{
  "model": "image captioner",
  "dataset": "regions of photos with short descriptions (Visual Genome)",
  "train_examples": 203450,
  "image_size": 64,
  "crop_scale_min": 1,
  "horizontal_flip": true,
  "translate": 0.12,
  "tokenizer": "char",
  "vocab_size": 61,
  "encoder_arch": "mobilenet_v1",
  "encoder_norm": "batchnorm",
  "encoder_activation": "relu",
  "encoder_depths": [3, 3, 3],
  "encoder_kernel_size": 5,
  "encoder_stem": "deep",
  "encoder_widths": [80, 160, 320],
  "fusion": "prefix",
  "decoder_width": 192,
  "decoder_layers": 6,
  "decoder_norm": "layernorm",
  "decoder_norm_position": "sandwich",
  "decoder_activation": "gelu",
  "decoder_mlp_ratio": 2,
  "decoder_head_dim": 64,
  "decoder_fused_qkv": false,
  "decoder_bias": "all",
  "decoder_qk_norm": false,
  "decoder_parallel_block": false,
  "decoder_inner_norm": false,
  "decoder_positions": "sincos",
  "decoder_prefix_bidirectional": true,
  "decoder_connector": "mlp",
  "decoder_tie_embeddings": false,
  "init": "kaiming_normal",
  "optimizer": "soap",
  "beta2": 0.999,
  "lr": 0.0015,
  "beta1": 0.95,
  "shampoo_beta": 0.999,
  "eps": 1e-08,
  "precondition_frequency": 25,
  "max_precond_dim": 512,
  "one_sided": false,
  "adamw_lr_other_params": 0.0028,
  "ema_decay": 0.999,
  "steps": 6800,
  "batch_size": 64,
  "epochs": 2.1,
  "lr_schedule": "cosine",
  "final_lr_fraction": 0.1,
  "warmup_steps": 340,
  "weight_decay": 0.3,
  "adamw_weight_decay_other_params": 0
}
Rows from block 3 of the text decoder, named by matrix and row number. Rows with one number belong to one neuron. Each number is 500 + 40 x the weight over its row's rms, rounded and kept within 0 to 999. All counts start at 0. Numbers have three digits each. After the name is the row's rms in percent of the matrix's.
# fc1: MLP up (decoder.blocks.3.mlp.fc1.weight, 384x192), inputs 0-95
# fc2: MLP down (decoder.blocks.3.mlp.fc2.weight, 192x384, transposed), outputs 0-95
fc1.56 102:457466556473632477471489491526527471465545483489504456545501464477480497499483500480462437550459493487505489453479549458492518537493566506580437497483545489525484498544426522501489498528518478515525500532503500538505492558559549559504487481450558420487589548529471508448494452425520506481
fc2.56 106:544569434441462567475533523562488479479571485502481562530494511469540500596555481534539521490537426511567570575553409534532439497495458535524512546453446477560484458440504530511462494475505483517460536463515482450411491442445436533487519543566448516442422514519481534507477508525540475543
fc1.57 103:455542538500518598487475498560541501452526472447472554491503527469522434502463552523463563443497540483496483496524491532439521473457483479458526418526532496532452495545498422579480483485490544485495507478579477522492534452472526498461469554484494478552502508478441525521440482524523522458
fc2.57 099:453552498473476476558527490455563498538535484513538506538471515514593440492493476478422440517507452518496556532484476412468503534441537409430565483499477533445479515512466488535513509543521559472555527531535595445460457549503454417483459444504514466465567524510519484534508534549498521484
fc1.58 098:524525585516547479524475494477470483533523455528464481471478470563484521433541485557514479506488457532443542484463476514539483546517485500517450527531562562519531466434384565556555534580575515477480488484415546488500454496494558510548446547594546530482520419533540484525515580536426516514
fc2.58 096:493478576444518516531504472573462476479482540484520520525599530565465490488472451537502551553507513440504534547493490527462458503527479507531482478483440453480453426575511497495515444539390557573411497484459415588415517507545522529579557527483468530450548522527529463495444492416486487566
fc1.60 114:510537546524501518515519548499547507465523526591566506481484461501506449469496505520450545574563495594495461502542496511455470490445379493395478531592585469497473477515464508469516547492564468472436522514509497425512516550467421533485543498457511541547520490441535481514535496468451470435
fc2.60 110:457478474510493500481544562417513461465515479507562514461505512503451530499434499402510442461548515553497504453514501533449550527461490560553452532522450515466508525525588445455525449508573544470559503543480569466521479462475367442516470427458482530469510476548533508432547511462507393498
fc1.61 094:520570520500483535528458475439484513483508523487460485574510418487568513467488468541560483556552491519454496538502521573433563408527527482454476553526469409435539520549515523497508531492465473464505529491482531486476525513555550454523562573522486525491566545446519463560480521526518568515
fc2.61 081:460478495559524440480548554495420483466497487414495531537532525489460487496443572480515476438402565532517547425518509483609567594423465520493492480526504569469511453563524510483521503485518500549460481488478561521538474509469488544418484484479492493466476422517495449458563462493429465502
fc1.62 097:420453418456545459452496491484471552554468567448504560560475561456514523518497541483473579546476520570550490537588488560540461511527440464497400455506530514494485544434443502526458518479518419431536551483529452509517556546523545509556491489510503530484452496521489494518479486492512486474
fc2.62 092:530589522563491467495539500485491558416497525483493444430504544497497575594518462499469527432528511493508478494485451463469533455507495589494484457455482496502415456602543515476534461473495523554424428451473467437576422471486458551497494462491563489498553499484563502476505563467487507530
fc1.63 099:465535519500481568525555502560473506477394523527534510480407533540543451483517530455566524458479552486542477538480517518435532453461557528487514539511508499481439489513533466488499519501478485521540522474494527408516506523511503568442482553505527519488483525557574480494501527479450456562
fc2.63 092:455530549520469473443544515467541541495520485577536498476493470496542536547512491537493480569521483467506504504508394535554514604500437477552500494530522436578498524386450504528437482483509547463518538473504443470466447508480524475505450434531531474510476425466497480466515478489547550511
fc1.64 083:511554518419515531513557470479481457498536493489471480541419447532568501480605460468554503544536487449504551468543536542478501523494465525531403512463437515521521480464533531468464518571435520526501502595480419548513486560531490504480429519538547466469498486501498429507511544537523528532
fc2.64 081:489486560489516496587446507555513531504503553476480499494493514482513530534434477521509500530478507548517529542426492495481447424550476483507532451475406471461482540429543503475510540504524505444485486430553522451499510372512561511561580580506483543495431492435575534470496427481470418531
fc1.65 099:575597488466550525467578534479442518497571520482483545439549582501511536521495545494494452493548465525518514473457562493494513496529441484515478509536509474507484546474478478515545501500450564509454492468505465478419538512487495523458555508478570519562489498524504512568524516472486487505
fc2.65 087:480515483460534484462484548523579480481470456519537492511467604550498481478466506541563520474463455569557502503485554517507460517520541469493512489519476501495528495483522480474504509514493509562516460535579553502535528488478549508483516462500519411563518564518432490461467461521510473488
fc1.66 109:494478530544510528521546541470537486504526521469507471503495456534521484467588528500475525441571480623519468525555457456477477491512566452462517496599534507520496511503564498473485551556452378480495527561501417443428574481537503516521464435569540538479447458527554542505456481492492561468
fc2.66 114:584559495523523592535506431513599474525479536486506475563504491527454533457401496507490518506503504507488469455457472544496487446508413546498509519501494587465517536519510516529516530509564458461450561557477449553489479501544526509497494483473466521466455497534569491495449482458464503483
fc1.67 099:539514513527417467397502517480457531465476510506513507477544509524438533513568486483517524532542495525472543517482469480507497420507500572479419456555508470509569415504537497503536494435416525556526571488503495526434497529578518532478527463545483484463484485500466567477405472490471522517
fc2.67 101:475563529541578563534440559503442492517469496539483502465435532507541519511522423524499459522529530531419527568507464492461510450491453472565465531481559495536440558429473582517458517480477538465574596474440539509564566446508469429520489492459509500482489492464497490488509448578503454500
fc1.68 107:526464452516507512545525508457497513505485535515523517486534477555533510522478450539483472484531467617438465422524533439530472522486469499535467526421543449561541526499494505458495483532467507560571487505536467459510444597510553654536533521502500443535468507523525519461543533532539547516
fc2.68 100:486523509540505502525497450541540493516567481517501489511548504446468473462545476490501428512492477488535578521474515502495518446506535558506533453516534500507504445448565443555527493420480525432531566496517536492430484503529397423554467493447440563440425475488574484530433483457455417463
fc1.69 107:459488565417490482555476555502478480504493479508560461489501506471546491485503502524479491490497504515431497530533581498567503472462491533516434507516484421539491548507475540520475498534423526539612459517452502452559517502499503520533489532476414479554436464481546594562532489474463491506
fc2.69 119:494555458539536423489515493540473545471521525491575402520534458568525485518525518546572489526451381534496480505500496488531508579536490518475555487553524508421453503525549478436474498495471461471485509476522555457467427497479496492505397429474486451491547493441477555473484523440510500515
fc1.70 113:563513570394522501515519443502492588472468389484545460544483488510519495450491437497478570549457528513484491564490518578505505469505421537503469486551530439500423550507489434511484551520478488504537577481579512529514437521474459472503469513548522547476482506549473545549521585479530495545
fc2.70 115:540439476499437475522509506503513472555533581487476515513524529535371513563463520435548433463495559499484395484486442467477511491553510488502505514546484561484545549511455482508500498502552520523454485545434482535539480539510557503452451501484473511541490470496484503463479515468464469456
fc1.71 095:541597511505470463536509544545536525522443446425472458528481564456590537517521488498430505490511496467528515460585524472540542470549499471517457485526516473451490586489465576454498545464573491520455473505490529477502507538545508554518490458536434425465468470452473584633465512427466532573
fc2.71 093:454522418460570497505474578503471545459475478507537532479568449466389521548455481492554533491525504544483509555394498461459490521460469473498532539510534463467550485531512522483481447498492533515492507469499442539508435471467449478490495513474540522529484555517608432451518544465538548530
fc1.72 092:539443576488479539524516513533517501494502522491493541436537556521519587534474432516458551418526538473502578570501506533546498543492557474525514484499511542507476496537477538540466494528508486507539557496492495574534463458547515513558490430558509457562478484556584419535470461472471420531
fc2.72 093:471533422524519423485482528447476481479521532475519497467425542502468494425564543507472532451412440524497520432579483527530584515474478527541552490475531471537486487485557527495575528498511524556536522545462523516419479453568494546506487539518556551538464483437441538512465463505474596490
fc1.73 108:596473463438467459506525554534432480554525521453530506446492526468544568459508541460551493448434505492513513516548493509486532510426466482509479490418497489490501499464473481508527540512517548517483497463478463518508483524501466529427459505493503541428515474510581507508549350514500488507
fc2.73 112:503486557540524441551486490536552602441485565524523500535543443484526510471551465554534510470478520427562455446617452429559475509516520516503464514509518508441563482474502474499452473524439458526498499532505442523449521504478529597501518460460574448505535442482570526450518469495494464510
fc1.74 113:554471506443487474487560591458496533434509521519475481514459474479553536490444478397544464482490512528534465553504526484552470587498520428502442484577551436533575532533456576510562496497483513539498550516475438492442548484483508521549503489494493494434532425460542477544513508523425485514
fc2.74 106:490527533523485519614499523511542559460476505525401554457468455501465477438500525507542493485494525585543468502517490498562489594467539463522550492581508513530565480535485482497554456508463508509510502544466503461515576456503481520501496510486396449516461443448529456447558498506582446507
fc1.75 111:525435443476501518491505542486530466480508393488513455552513492550513417426467544454501504511524523546497507489475513471529449420489432449536480565530445472523367533514489489493538484527487446487551442488551500527464479560466518505581557479563475482526515506573461466531474573476513525591
fc2.75 105:501505446525514511534476470551550501525493480495452506464569411468540473450507520454474442500506492423525420534438526452568531548494511485553522489568511424508522433508497489464502450455491455429490507504556511479506473496510510421484456484498474544513515461462495423473531510519516487511
fc1.76 108:534463554442502477506518478519611561491535496522535524484459494540566457474543487547514517462516459560455527507586540467542485533562473524509447432509573586580595441460477542542515484405500494442427510493470535540500491488479549513516512494536535466480471530544471430526521523516494407513
fc2.76 106:474538450508488610500510538455470546471450511541542573477471575479454511537487502427460467496479546510504450452479511508445455539520487525490503515568544524448466448593553530529442457513516526525537471486526521502560489503491434532506478506512469449531478495506541500387534492465488443520
fc1.77 099:518536550510525506518512517586535459510464548514567420445527480544518569506540436503548491518489516507489459459524516470517545492517582389430543500514525466461533569512431519557572498487467528475484570543495506442513523560503522477462430527505475447495469495470550506497582486530485517518
fc2.77 096:547420501510504507454545515484477531464411460547420475431542512459512485503461500499557541492542489518466504485510498525527476485482524559531495500509538487485507475560511484530404490494493489511516478483493443468433432453429461515462439500484521538534527540458551489513501436524439453564
fc1.78 114:501511482486476508465504466538447497514502503529486523498538453537518481474477425430527505552542482516439532493462403513451515504526470477555464420526467491492499554522530441521429483555458531446440457529539512529562557566541522536518510472533522498507442422488534542422455554447480526561
fc2.78 112:571556526511475492533514446458566521488539482557518559490533539486504425516456548520486487483509495470568506437472528416538462522473528438465473523476528510491494505536516485629517488590540499492476564545561477532477551551487514551523462449494429428500533519508413529544503514444515466452
fc1.79 101:524437493453543514518501537433524536470530562528502458426542431549488503463505476454514495483478454598459500450474513488472424447518546451471508467492540524432558552527538471529456475445511466433488470474504555529486491478553483535477494438453535509544509510486488577506494432525570462475
fc2.79 103:524538516548531477587496483510502533492463459465535500466504485473508474519465486511503508474542474466526539487523501543493544477526467536470469497507481483597437453510468485564475471531447589518458453501530429559513504504479540439452488502547522468471467563464422484446515526523454526582
fc1.80 098:482509513549504497551574476543520597478545550492408517515484498485509548537516466484511518428544535610452438530545563563577498540502542555484457475503465477514496512471461512534469484470504497500488477507495501449532503522435523558489570462538495512476469533512552477521563482502535480522
fc2.80 095:482486519538545443551509473499547437475497476571516482519553497549466519433490478542533454463552485495437473482506459480529448442428526533456516436552550526480477463536545498517533504436398496527534434538492513482490580534464535488540484517420497468543578498550442541538487473471481450468
fc1.81 104:470502509507507526502498409550488566538491527556486490470442444535544552505547538500587490496495557530515517519550502553452480447442495533500474449437538485484576540526467501529527512538454487521374568395454501532505469422431523441475612521456511464522475526589468459495577527518482463489
fc2.81 103:541469430539529533519538477544540518507487421452514466530615496480530496511480495455490565501435421492527504518457534502647519512564457509491498568474509517502520438488477539583482493524453524458508433478532451523438532539491431484480471440560453513532489482445485444525481454431512526518
fc1.82 101:463492520475541533507505459509495471508465443509481539528464478567499471524629498522473499468563461491520555489555467518525504488482519482520446580543472502518498517463499547464449509527475454475537528468435514535489416536480561473550521540446521526478549573488411521530487591500513575513
fc2.82 102:442476504483516408542534576523496502464503494519480428517482541465476568524460532466554494464482465499552463482464516494446426577527531442510513523512473455502524561559513498494524523534481530464403513505495419464529545495536519516506465539576459492443547450466535459525497463487526418535
fc1.83 107:520481480478454499526562413447552540443427403466446514491486451520488481470581448558526524539502475577515538510464514618483480454563462510574528437567516451520554483518524542450462440528525590500490498480525550502502508518469511544497528502510568518477528585525483542559498517428554549470
fc2.83 102:549445510522438543465481460584539442557484520475503490540528547461510456566489440564503504486501492565459457492495508507481461535458490481434521549516447475479491465504433481600491488512474464512483572523453544471515464508527462521463529464478498545518529515511484519514497539466470462477
fc1.84 096:468522456568565473486510518484507494535510415501540431452552408430536504438532513532437554448504534529497530473480509425513522510482498513421501479507550519442543443540444487555497498536534490529504497451538521500546580515473539510520489505638506510477483555494507405500551522525552482550
fc2.84 093:508464587418417492488505491446544441444502522585406572491414528568539478498563493443541526497490484479446441473474517538485440466479574494570465520542481499416536525469454522478447512465496526397543528498470529478509476539483503517545550486445512490529478459496481522489486463489470525535
fc1.85 098:542560460511481497440485463487495494485543402495484462492493449466465516512529520479487517532495539565601531515525566478475466441531484475483506505473530531524454457569545462595470470437434506540485540552503504507512568510509476525531553507442474511459521486482486504494494515520486486469
fc2.85 094:476414511447445450498587521503545513450460599481511505543540521450524455503527473470544499567470491471463450511494420600509528519515521564524473524459460517512510561451451455487487506558503464512542481460555517490480503490510590506487539521485484520543449480542488544482432490510498490548
fc1.86 101:457464513560418589502492487540490496535558536439458511481444567472548489505532436511450527523478452526483442492536538519522511537472466572429490535559460408521521547523570511501544509451531526500537541538492429487519531490533566438452507462602483487490437498583377493434482474515465578506
fc2.86 100:526500524436524485546478471487485493444448442524437550513515530549523529571460462520514544593505450423492541520579439521445418542488518472514452450480506558455501515474467518436436509495486426457494452457445544523394478482496529440470516510520432503487505522555502497563494460535543567547
fc1.87 102:477541474515472556507559480489559444503542540495517553481478491544467526434458480542533458438524566507469524486517495492476490545526512455464538586441491542477519478546524531525472516471572493492534561482494493396607552541600570541505502505518487467523462515583475403476477525551514510495
fc2.87 093:529528505587510388509507462440521491514549472520530454563540494492487464456528440512497550518488564522518535548523473485455529520540501496490464447524556480479477536522437510488550505510448551473488451541544466577441533447483505472495523469478565480441482555467495591532508561502549505500
fc1.88 102:527551517435509532468522560574501494543432514545491501526572494480543499437556519514544471467553473455492478491542488479523496443518503534511531583486480546501493513525454502507498527526426449568493485435531451545493442524464531488505524440536460516551502470520514512594535522392485517482
fc2.88 116:423483521558534471453418458537459552437472503516518502493473499471546497462427477520526480493503468576491401441501520555515487583490450426469455498534417518435431556482513468485469525475418467387454516510440456424522529515512498462510535493516508511439437440537492490522477503535471488508
fc1.89 096:603477525480516531544566557494506557530528448479527475555486501529585483487493498577548616502535561513562528458492524484521445429510509554496402474565508524387528483511495537453509455492441496491522566485462558469524540446484528508474526505476491468494513492568491514433496534440456456484
fc2.89 088:543505487489456541408494428512496424481449525513495462454507479474509468467454573498493474457537511468499421484520529469495564538483528495551550496408498497568468481519476561526548450501504494560495470525468467466511495525502494512485493527475402540490525474446461537600537526517529515546
fc1.90 097:507482458540467484507485523427550422431542546560531463381562483502483536474564520545464487509516539592507520441565462463559522490521475502439486549525506543470508525481543480473472574492521539564465444502482430453493537537505464508515539483475449552479529445489493502549533549549570474517
fc2.90 092:482473473558494502544516539447483605518496467473449499487500498531470446494515449517578491522536566502487513531458445584486568525529543545503562578476501407430502489516499471506506559467475541476470546453516531484423564503541504448453546582509549493523496513558481590429491462449473487467
fc1.91 097:500544474476481507473479496547490519460466438473537468512516562488506553515496515545538494544519421499478506475592502462514557514475456481467509513464474427563475507479492448544578524530411473476497482543492493521486478506497477494487486520427586558502470430467547544473518544512535498529
fc2.91 090:518515519520445532522486501498535435477495575512453547505506587504489491524582473523497470466495461467541456512496498597459548472446468490491535465465561605434540484457421539482524412529500496476539485511488527534532497621470408468507487588475460477514538471529481561475478500543438518545
fc1.92 092:475458555463456486500592461429523538601562503499531526449501437597502446575509440523482524490550479555473495448484504467523487537451520571435560550486477477536556489480468534481528570442466525565446530441554492466499475479551509490489520518528473484430538544516506555460503445436545437459
fc2.92 097:522517489474503509465527481522490450472518504500449514497455506526465551600450515521456485514452495475579551578481483444519515449564519499514466518480433447591499519510450558484531467472520555535514512525499499524513552487559490488434511467486448507510426495493494579465555432405481567520
fc1.93 104:481504504531481506480529503480489494484526519453513516539579506430494436469553533527431493533511535534503504529420491560527444546611583499481533406466534506512502495490512468458518549577430514462554421463493526486528523498463536538544521481477472500575513544496463540580532503534490546463
fc2.93 108:521460456504546508531490518578529493471486545447601532473429514484508491483496514518504532523541591541489468488460522520455549485455457479478524498600532489483574490511472477456428512462508578447442426493538473476490450493463486437444454510510472444495451515488527466472489497396505438522
fc1.94 096:396560522422531522532507583583490451500474480525509461469488519492524512501460471506516486433548547522565493539539460490544506465581498463466489417419570516561471516472495549512521478509499449461487578474515506526565512486517549526559471497455522458485458448468476505475534560564499552414
fc2.94 092:493430494491458523492470472541489546551527526530530456576485478559457545479501506546467542564447510492430484494470596512504520528495492492460531501490491395503534500570504514497525512444477518488517461561475502517494598454552578530452452568502449504534570541628482521534504509452544556523
fc1.95 095:456542459588539525452466532460441475521465548520510494486583508527502518469472491542473461554470553432459516506511472497413520467498463498509497453454464418502530446492520535472451459471566540563448522492466545506499475494515460491526597493481547469499489436523492545461464494574445501509
fc2.95 102:597548463427528490480452510527505434506439527518461493528412477506551470543534473454531508548535471559501456584425513490467522517547531496422553516497481477462568532501477483523545523444507435509496519464535524501398521434489455444524463462484505502500447545546525486548456460557473495508
fc1.96 105:468477519465501520521541548460533505542505542429557473525476506519509588490536542549464607482522517520453523494527548564458471470524505514447533514479532503499515592510538503426423510459447503560555573391481435525450511587532501454515546508469484524550492478543521491543501492500521466528
fc2.96 107:473601485507466416507463425527476590450469468557506433477539458492501487518503485488428472478525513475528483519445484400549516486567555574526457501473501463497520488521541454518483466562449450513453485503477471468461499488427476532483449481520489522517484511562551442470424543522449579546
fc1.97 088:520474551505589554468413467611477531467577526507456501431524522539515525565450549526461496548580529472527430516496505493492493515431492626484477531467503472471470491580505489536466499519527467434504469463494510555522535469523490488487574516442571517526497488511512472534561528461503518492
fc2.97 084:416484479488426528511533630463449451501455458484534534515509499545420456524535500439483514523447514424392550570574456511475431476549596495488545566510545495516505479540555496569509502510518514561499465460550494545465491512491469484456519494520505473510562455497475513534462521467570498547
fc1.98 104:546577523370515484466498530527535515514525502486543504452542453533513541519473474553562543585475434517522526496503465480522517462509469462464548539521468421462472533453545547560460475529460520512523573517501463529495487508505520505549559511579532488477558539476411522445494476508508464507
fc2.98 104:477564519550436556544484466504548537432490489414560545557541507491510555509490503493499539570596468508482520531482547488492504472479470467498481427455485521478456432496503529472551554496492507541538448451466528561538567530499541483577520499549497442535497504513490532530502485509585430449
fc1.99 097:526518492448497527594397535545445501530550477508457472502518470483456574558532528521490511565519529490435599458420504469454525453478480503454538486558531465495496505558523511606491473505519529568523478506511484489454488468500499532339511502510520502484404537437496492551534461499463483516
fc2.99 089:464475508541494487480571490420483529396501501481462529448470494486557503467520445459505497409541571502445464501516499509459470572547538525551477531507470509472491508439477552508502488524454520500528542510495562556484522556496517494525426442516571506434521442522533562513522460454500452541
fc1.100 094:556532495463500620552563500539512518467448506507515562499493482464515423533502444502469498577552553541525481497469454561500445467536484534514556445510527443497525528534534546427442550544515555546513566485443523471498387472538510527540454503494468598485482498554504449481508488560512462515
fc2.100 090:504419597478536460440450485421464543527517453503486480465464544484478580449476473567559506475541577531463516509591546512498450501478508483521450500473450557474484532493442484493487505480491496490532453577544446513546497456536514439453482534552552433476528446540454506485484461506463499448
fc1.101 098:509424510520442507520467468496470539507513463488456503419533426509487570422449463506528507545474465540552545470478455475440488466500483476594510509500467437547515535491451532491500435558471478536571560502492451506525534489464526540435520471485429450513532442519484568429488467552432508597
fc2.101 089:460493391480554456448553518508525463489485550457491487482467542489430472525459495450528544497494509495449518512517401496515511484482516468544535521510457545516545511539556479600486504408558505513508560490513486469448481491505527524548506472480503527448536509444501538595530501474477466461
fc1.102 101:551517440503555456483484505471515436427589509535502525503533480495533512445440479499466430548539456535489491515505526477497540476440526512401562555549544431500497492524482498508515526517484555508510483482460474513458499520507520475486526503561483543487504483499513438435497536460512484521
fc2.102 098:504542447499498494486530491565443515529439491492464471473484561561573561502540441520451520490511478483492517559479580502539486554477525541552458475508535488461563521485552463446502520465525452498446437473523478522418543534563465513492530508565585519479491511546491523537449433429444489525
fc1.103 093:497493454551453500507465494571457496493507536491511499549505456505465483437481554455485503541488492582471497512466530474459456474563510509532475484440478472544441478552506433549437619508459542468489535498546521526471465508481452521518512493556474522394441475537474520456514416451484511548
fc2.103 096:543571513554492506545472460478510562465502499532452429498507442501424503488524517474434507482500489418426457462525483493477462485526564489476566457515466594510526573407508530512459537510506476496470459492426441506523452528513566434482511528400468486494568500464470447425465601475534526471
fc1.104 099:529503488502566476482417456452488496482504514460499548538564491458456459523545454447483582507470542467486439530465488459427431520563463425439547528537484444535501479553571492501462545571520507470559514504429474447500474525542520493461523474519486612497481551554504505509558489542494507521
fc2.104 106:486491457423479468480510457526530528475494482477510424542519508518506457533485476479546533489479434388526506470418543503568488449519509518561508518504518561484534497484454504525453516510494514467535479459555521523511526474541534415510528499540519483510551479466502549506400460482492450473
fc1.105 100:480565543541499546527564534528485516454592544456464524464473527535534492426524492623467557506528485528534481411530444396506443520488505481525510427529472522506499486501505483507511542554515544567471509437554504455480499620437539497430476546518507492466469505464476527501510515517593530487
fc2.105 096:534495497532518506430500435451546449464470477608500485554425498498520494543485516569538544588453521545479507574474529535505499407546514575515511542467518456479434438497474458497509426500472504484543537542502478444570524455543465529444465514545497400529569458571507471527466525524501485453
fc1.106 101:463453509513526498480521527530542478457566541502484446553466544527477550510500551474539559494485469487451501556526490474475536491512480538434390523494545470492512517503490489568573502486475437554489443490463527490480511549524526503497497498503532549479503512464504500423498516489556426519
fc2.106 112:452513427542501509513524525455433481516480490532494486466478491418507519572509509506534505536538498488478510558540606495464485578496491466553512431509550487479544449565485488481419397539618498525496523536471482467453523495490508482410502521464576582585455568472498510503510520452480491517
fc1.107 093:457553528495492540389505535494566508507546486456551501525589463514417486439477511596548576504489514428475513509503472477548473458480473426459469541492529412447484532534492509551476476513525507481449442484498524495493476494535486620462514538499454486447521457525514574508523513486484511509
fc2.107 095:502509488471477562505492424543516495492475495484548508473457497526533511510510467472504474521463620499515468472493470471495510503518498534478494487542509467592564460548596496502495514504509527480516588497506525504507557437533462503496486464528470437491473539546480531518507426573469450494
fc1.108 102:484521522425507504513490493509476398502605517462444471506529485486537453477486506542465443534576469508485470449548444506541485535468546549445460594507542473534499510460483530407536505501510523469580514502518500465527444471494491521469622531577521468497572480467512521555454478484473513432
fc2.108 108:480529561512443523482528454547492497497523485549480525482537476510495484517487573604565520573471502508503478520498502471543535508447522436537516546535510563488518481451500528483437565580506413546537449506488491514560509444503522577596463517484480492473470511503486457580522529444466501483
fc1.109 101:518457538493450495416507539502520454517489520499516481553466441505520527518503487453501576461489545495437454476507555553480539475510565459473408475491474485443516487470530446536525529480516466548582512549552524470543514526481529531433452493485463507528460487523479536502463503512436466506
fc2.109 108:473534442480482511439492458458514509410486484516502451556468511511477507497508508515523551536565512514479461533502529452574487530498493460550407429509523543556586451533427540521498467470475459463553523466543515492487473493472489543536520544567421514487486493553438562494584500517466464544
fc1.110 108:446560530534526517412496472490516538506440546499516546504413499490553510457480520527513542482537545514486465540525531570515480529458513545481468532518470479441541445565460468510525512551502486498515476530507472504575530501521543490502606496495452521526529483476440537517480481485485500559
fc2.110 098:532568491482511460546426459507486539541479459507506510547511440459542475494505513484445452500520544460597492574530503495492491461551446512491502502545556574507497505485490502544469508485543493545559509457528502456521552523499441450499508535531464486508467556528514497529559514534528543508
fc1.111 111:427541543476419527530450489478427508511486566522439508457494530552531491531534420430520460452512590557459491464553477528489445477493533502508482537506543417450509478510564522497556513498507428490552486520480541464596512471458539565559516476494562497524523478535488479473513467501455526510
fc2.111 113:532521493420581456438489507560588434459485504482492473508497428491529511474522508539483570520507510498537517463516495500488566514462502550447476496450484491538554428524530487498491493589509477581470411507457533524567531504473471526437462493518480547498584489449413478466524497562439543504
fc1.112 106:464492565499510549488476527490515495520494515552504539484431567466545534426537456461465444494474509485453543497490486413490513484538484623469441555487552493458467578554507502451484499516475519510575413539444467516488508565524576526447437478510498527486489494552484552440543496467465481449
fc2.112 113:503559503434541473465494476435509501454485494538464557484483552546390526475441534450521508469455506507466486533537460486505546464579455445444480450551482564530439509474528590489529472542500478459487527495485581533484575505566479479502527473529523513528459536502532481574597554517503460480
fc1.113 098:543553430481520483474497551492550503515528507499499459512479429474520492497501540552447535430499495515497428509479510549476473497543551469467500462475529464474461505553437533429457529419570534499488461418464500528481465483532528505597512496522537506561466577414487518510453548374523446541
fc2.113 103:459543486533507582513517535562452561491422456538524455457460498552544476507596568476514463508517514563481506469501497484516525475558556512472459536429536383494483500455565563475479440480509484472552525515475464519489474470477550445459567472495495484518442485471521477535437496584471526514
fc1.114 094:509479567485499472486524507447527582461512478475457497444538517450498505471504440522433586543505555540592487547529510454433502499482546504512537425493527454464548489512483479504500490496546523565542471534582509511496505558535543516580483489519561578527486492520523498499477405522559540374
fc2.114 097:481528513481565493510556504416531429495525526511501480496500478470572357605526457442570430450486522491471457468494444521591487495561472474495423576490532514492494503462526521498501530516484488495485551507463465496479458419493607501515526426533467480508454481488501488446446542550509531583
fc1.116 098:585544486542490492509576451534567501533434482558513520484435490479446550449552501499589517458514521513491510463500507463540517528533480488452490509500489498469518502491506533516526474490509445447450549510429519486534456550458540527486512564647512420544447502453568518488515524500584502516
fc2.116 097:467501490445539480527484532577478509552402510481502512467513515453506490483470483511540527481384516474494460526509431499542501481491518502499458606530429539483494443507470518512544539559537513557494536471524531434514480534509536521480500540468533502479524573467508478422550506447424491497
fc1.117 105:530517582523529559424548526557547434533543455523482533472620495527505504480421545515423544477531476498552465474497449492529557457500481535417503446506488466495487508507478528517503516466519500510462496478562479491512605456523550467521541523482440459588507450448537511517486481523503431476
fc2.117 112:567554472449465491517503517498562549507424524593527463521498517498478539458473460491516540476535502511543503472518504455439438497613500485457515474432453509521485478511545542532524567525560485459540480509518509522514500491531506578509489539555514485521549538506536543471501518471592621441
fc1.118 106:480417491436493474518545481472497531505476583477521549425451558554501532530545456492576487543535558525597538481510450484406494522559467511482529517506492441499609483541496449428555511483482488424553540433467483496569571510510540498469563510517486496488436508523470483507462530491565482501
fc2.118 098:530528484453500531485463512522479488516545456458452510515499432504572561476503456535504526419488503528527495559468451506521545589454495549484487445468562517471396561554457472538525466491474468485472572438483538492554532466476510481515505476536534481537533544498470468482467450475418508465
fc1.119 100:543456603485515440518534481534463479506451554502469392532470466529556481520466553596561402480478510515457450482460561452456522447536492512453492543513494532442567471515503498530606505474476529446505484456554586551509525507493544526484594569516521514525492470492499451528492526441530500539
fc2.119 095:436508494531479500473429477451526507517549490498518530485462534489558496537550441446391497554475485474459527437560489465533455449541563392589495512547498482430482448480456528472521523460500577537479492488476519567529532495457455503469483517526477481461426465497468554466510514535465443459
fc1.120 093:476525485580461509495554542531523510491496498481494477403483464472447552456468473417494466539444557531559471495477536506538468492511514511518516485522497462512499515536578517480534521443556458578497550549507484450549530519501476520473516508550499452490544525536537538513483489510511495504
fc2.120 095:498502482498597545477546497497551513531516578465476533569486525568575533538520470501446507489525484574447477545473535506535438514507468554400551558447533559417518526472526559452510472474438593419480514452493533530451534465515550516451454512496481466507521544598483401554433558458541444534
fc1.121 095:428535519460424452544486484499416493501535478567509510474451479486508601483514465419483528474497512483520452521476458447425460539447473483486491479472483503583512461506539541486471503488529438496523488501443507490477534510522537508490473523462502493534478575562528559485452477529513469508
fc2.121 087:482486454550508450456443512503464453527484496512524493512441513530445424533435587568475499512485472532516494487455473507455534511525512507579530454458547556531475501557527583456544511456494467470495517499495498534538481507509514502505515494533432484465560423437490497571461542436496575510
fc1.122 095:529481466478562554450466543553547530522456458540483495512558508484463515513537523522462459474543518559462491441525498461539595508511520469527502478526538467479594533490479517509530519486443508553481550456491503503536528483450570527562539511437581504612505548524546514509480579545512560468
fc2.122 090:451525517578506468441470469445576514523503503495480475518494499498504501459440452565443475577544448526490483545491500462465475502513489486451496463447456467533430535482490462583542522532552539479428452524496396560484477529525451434370541489511451478550496420501457517554450544578464526526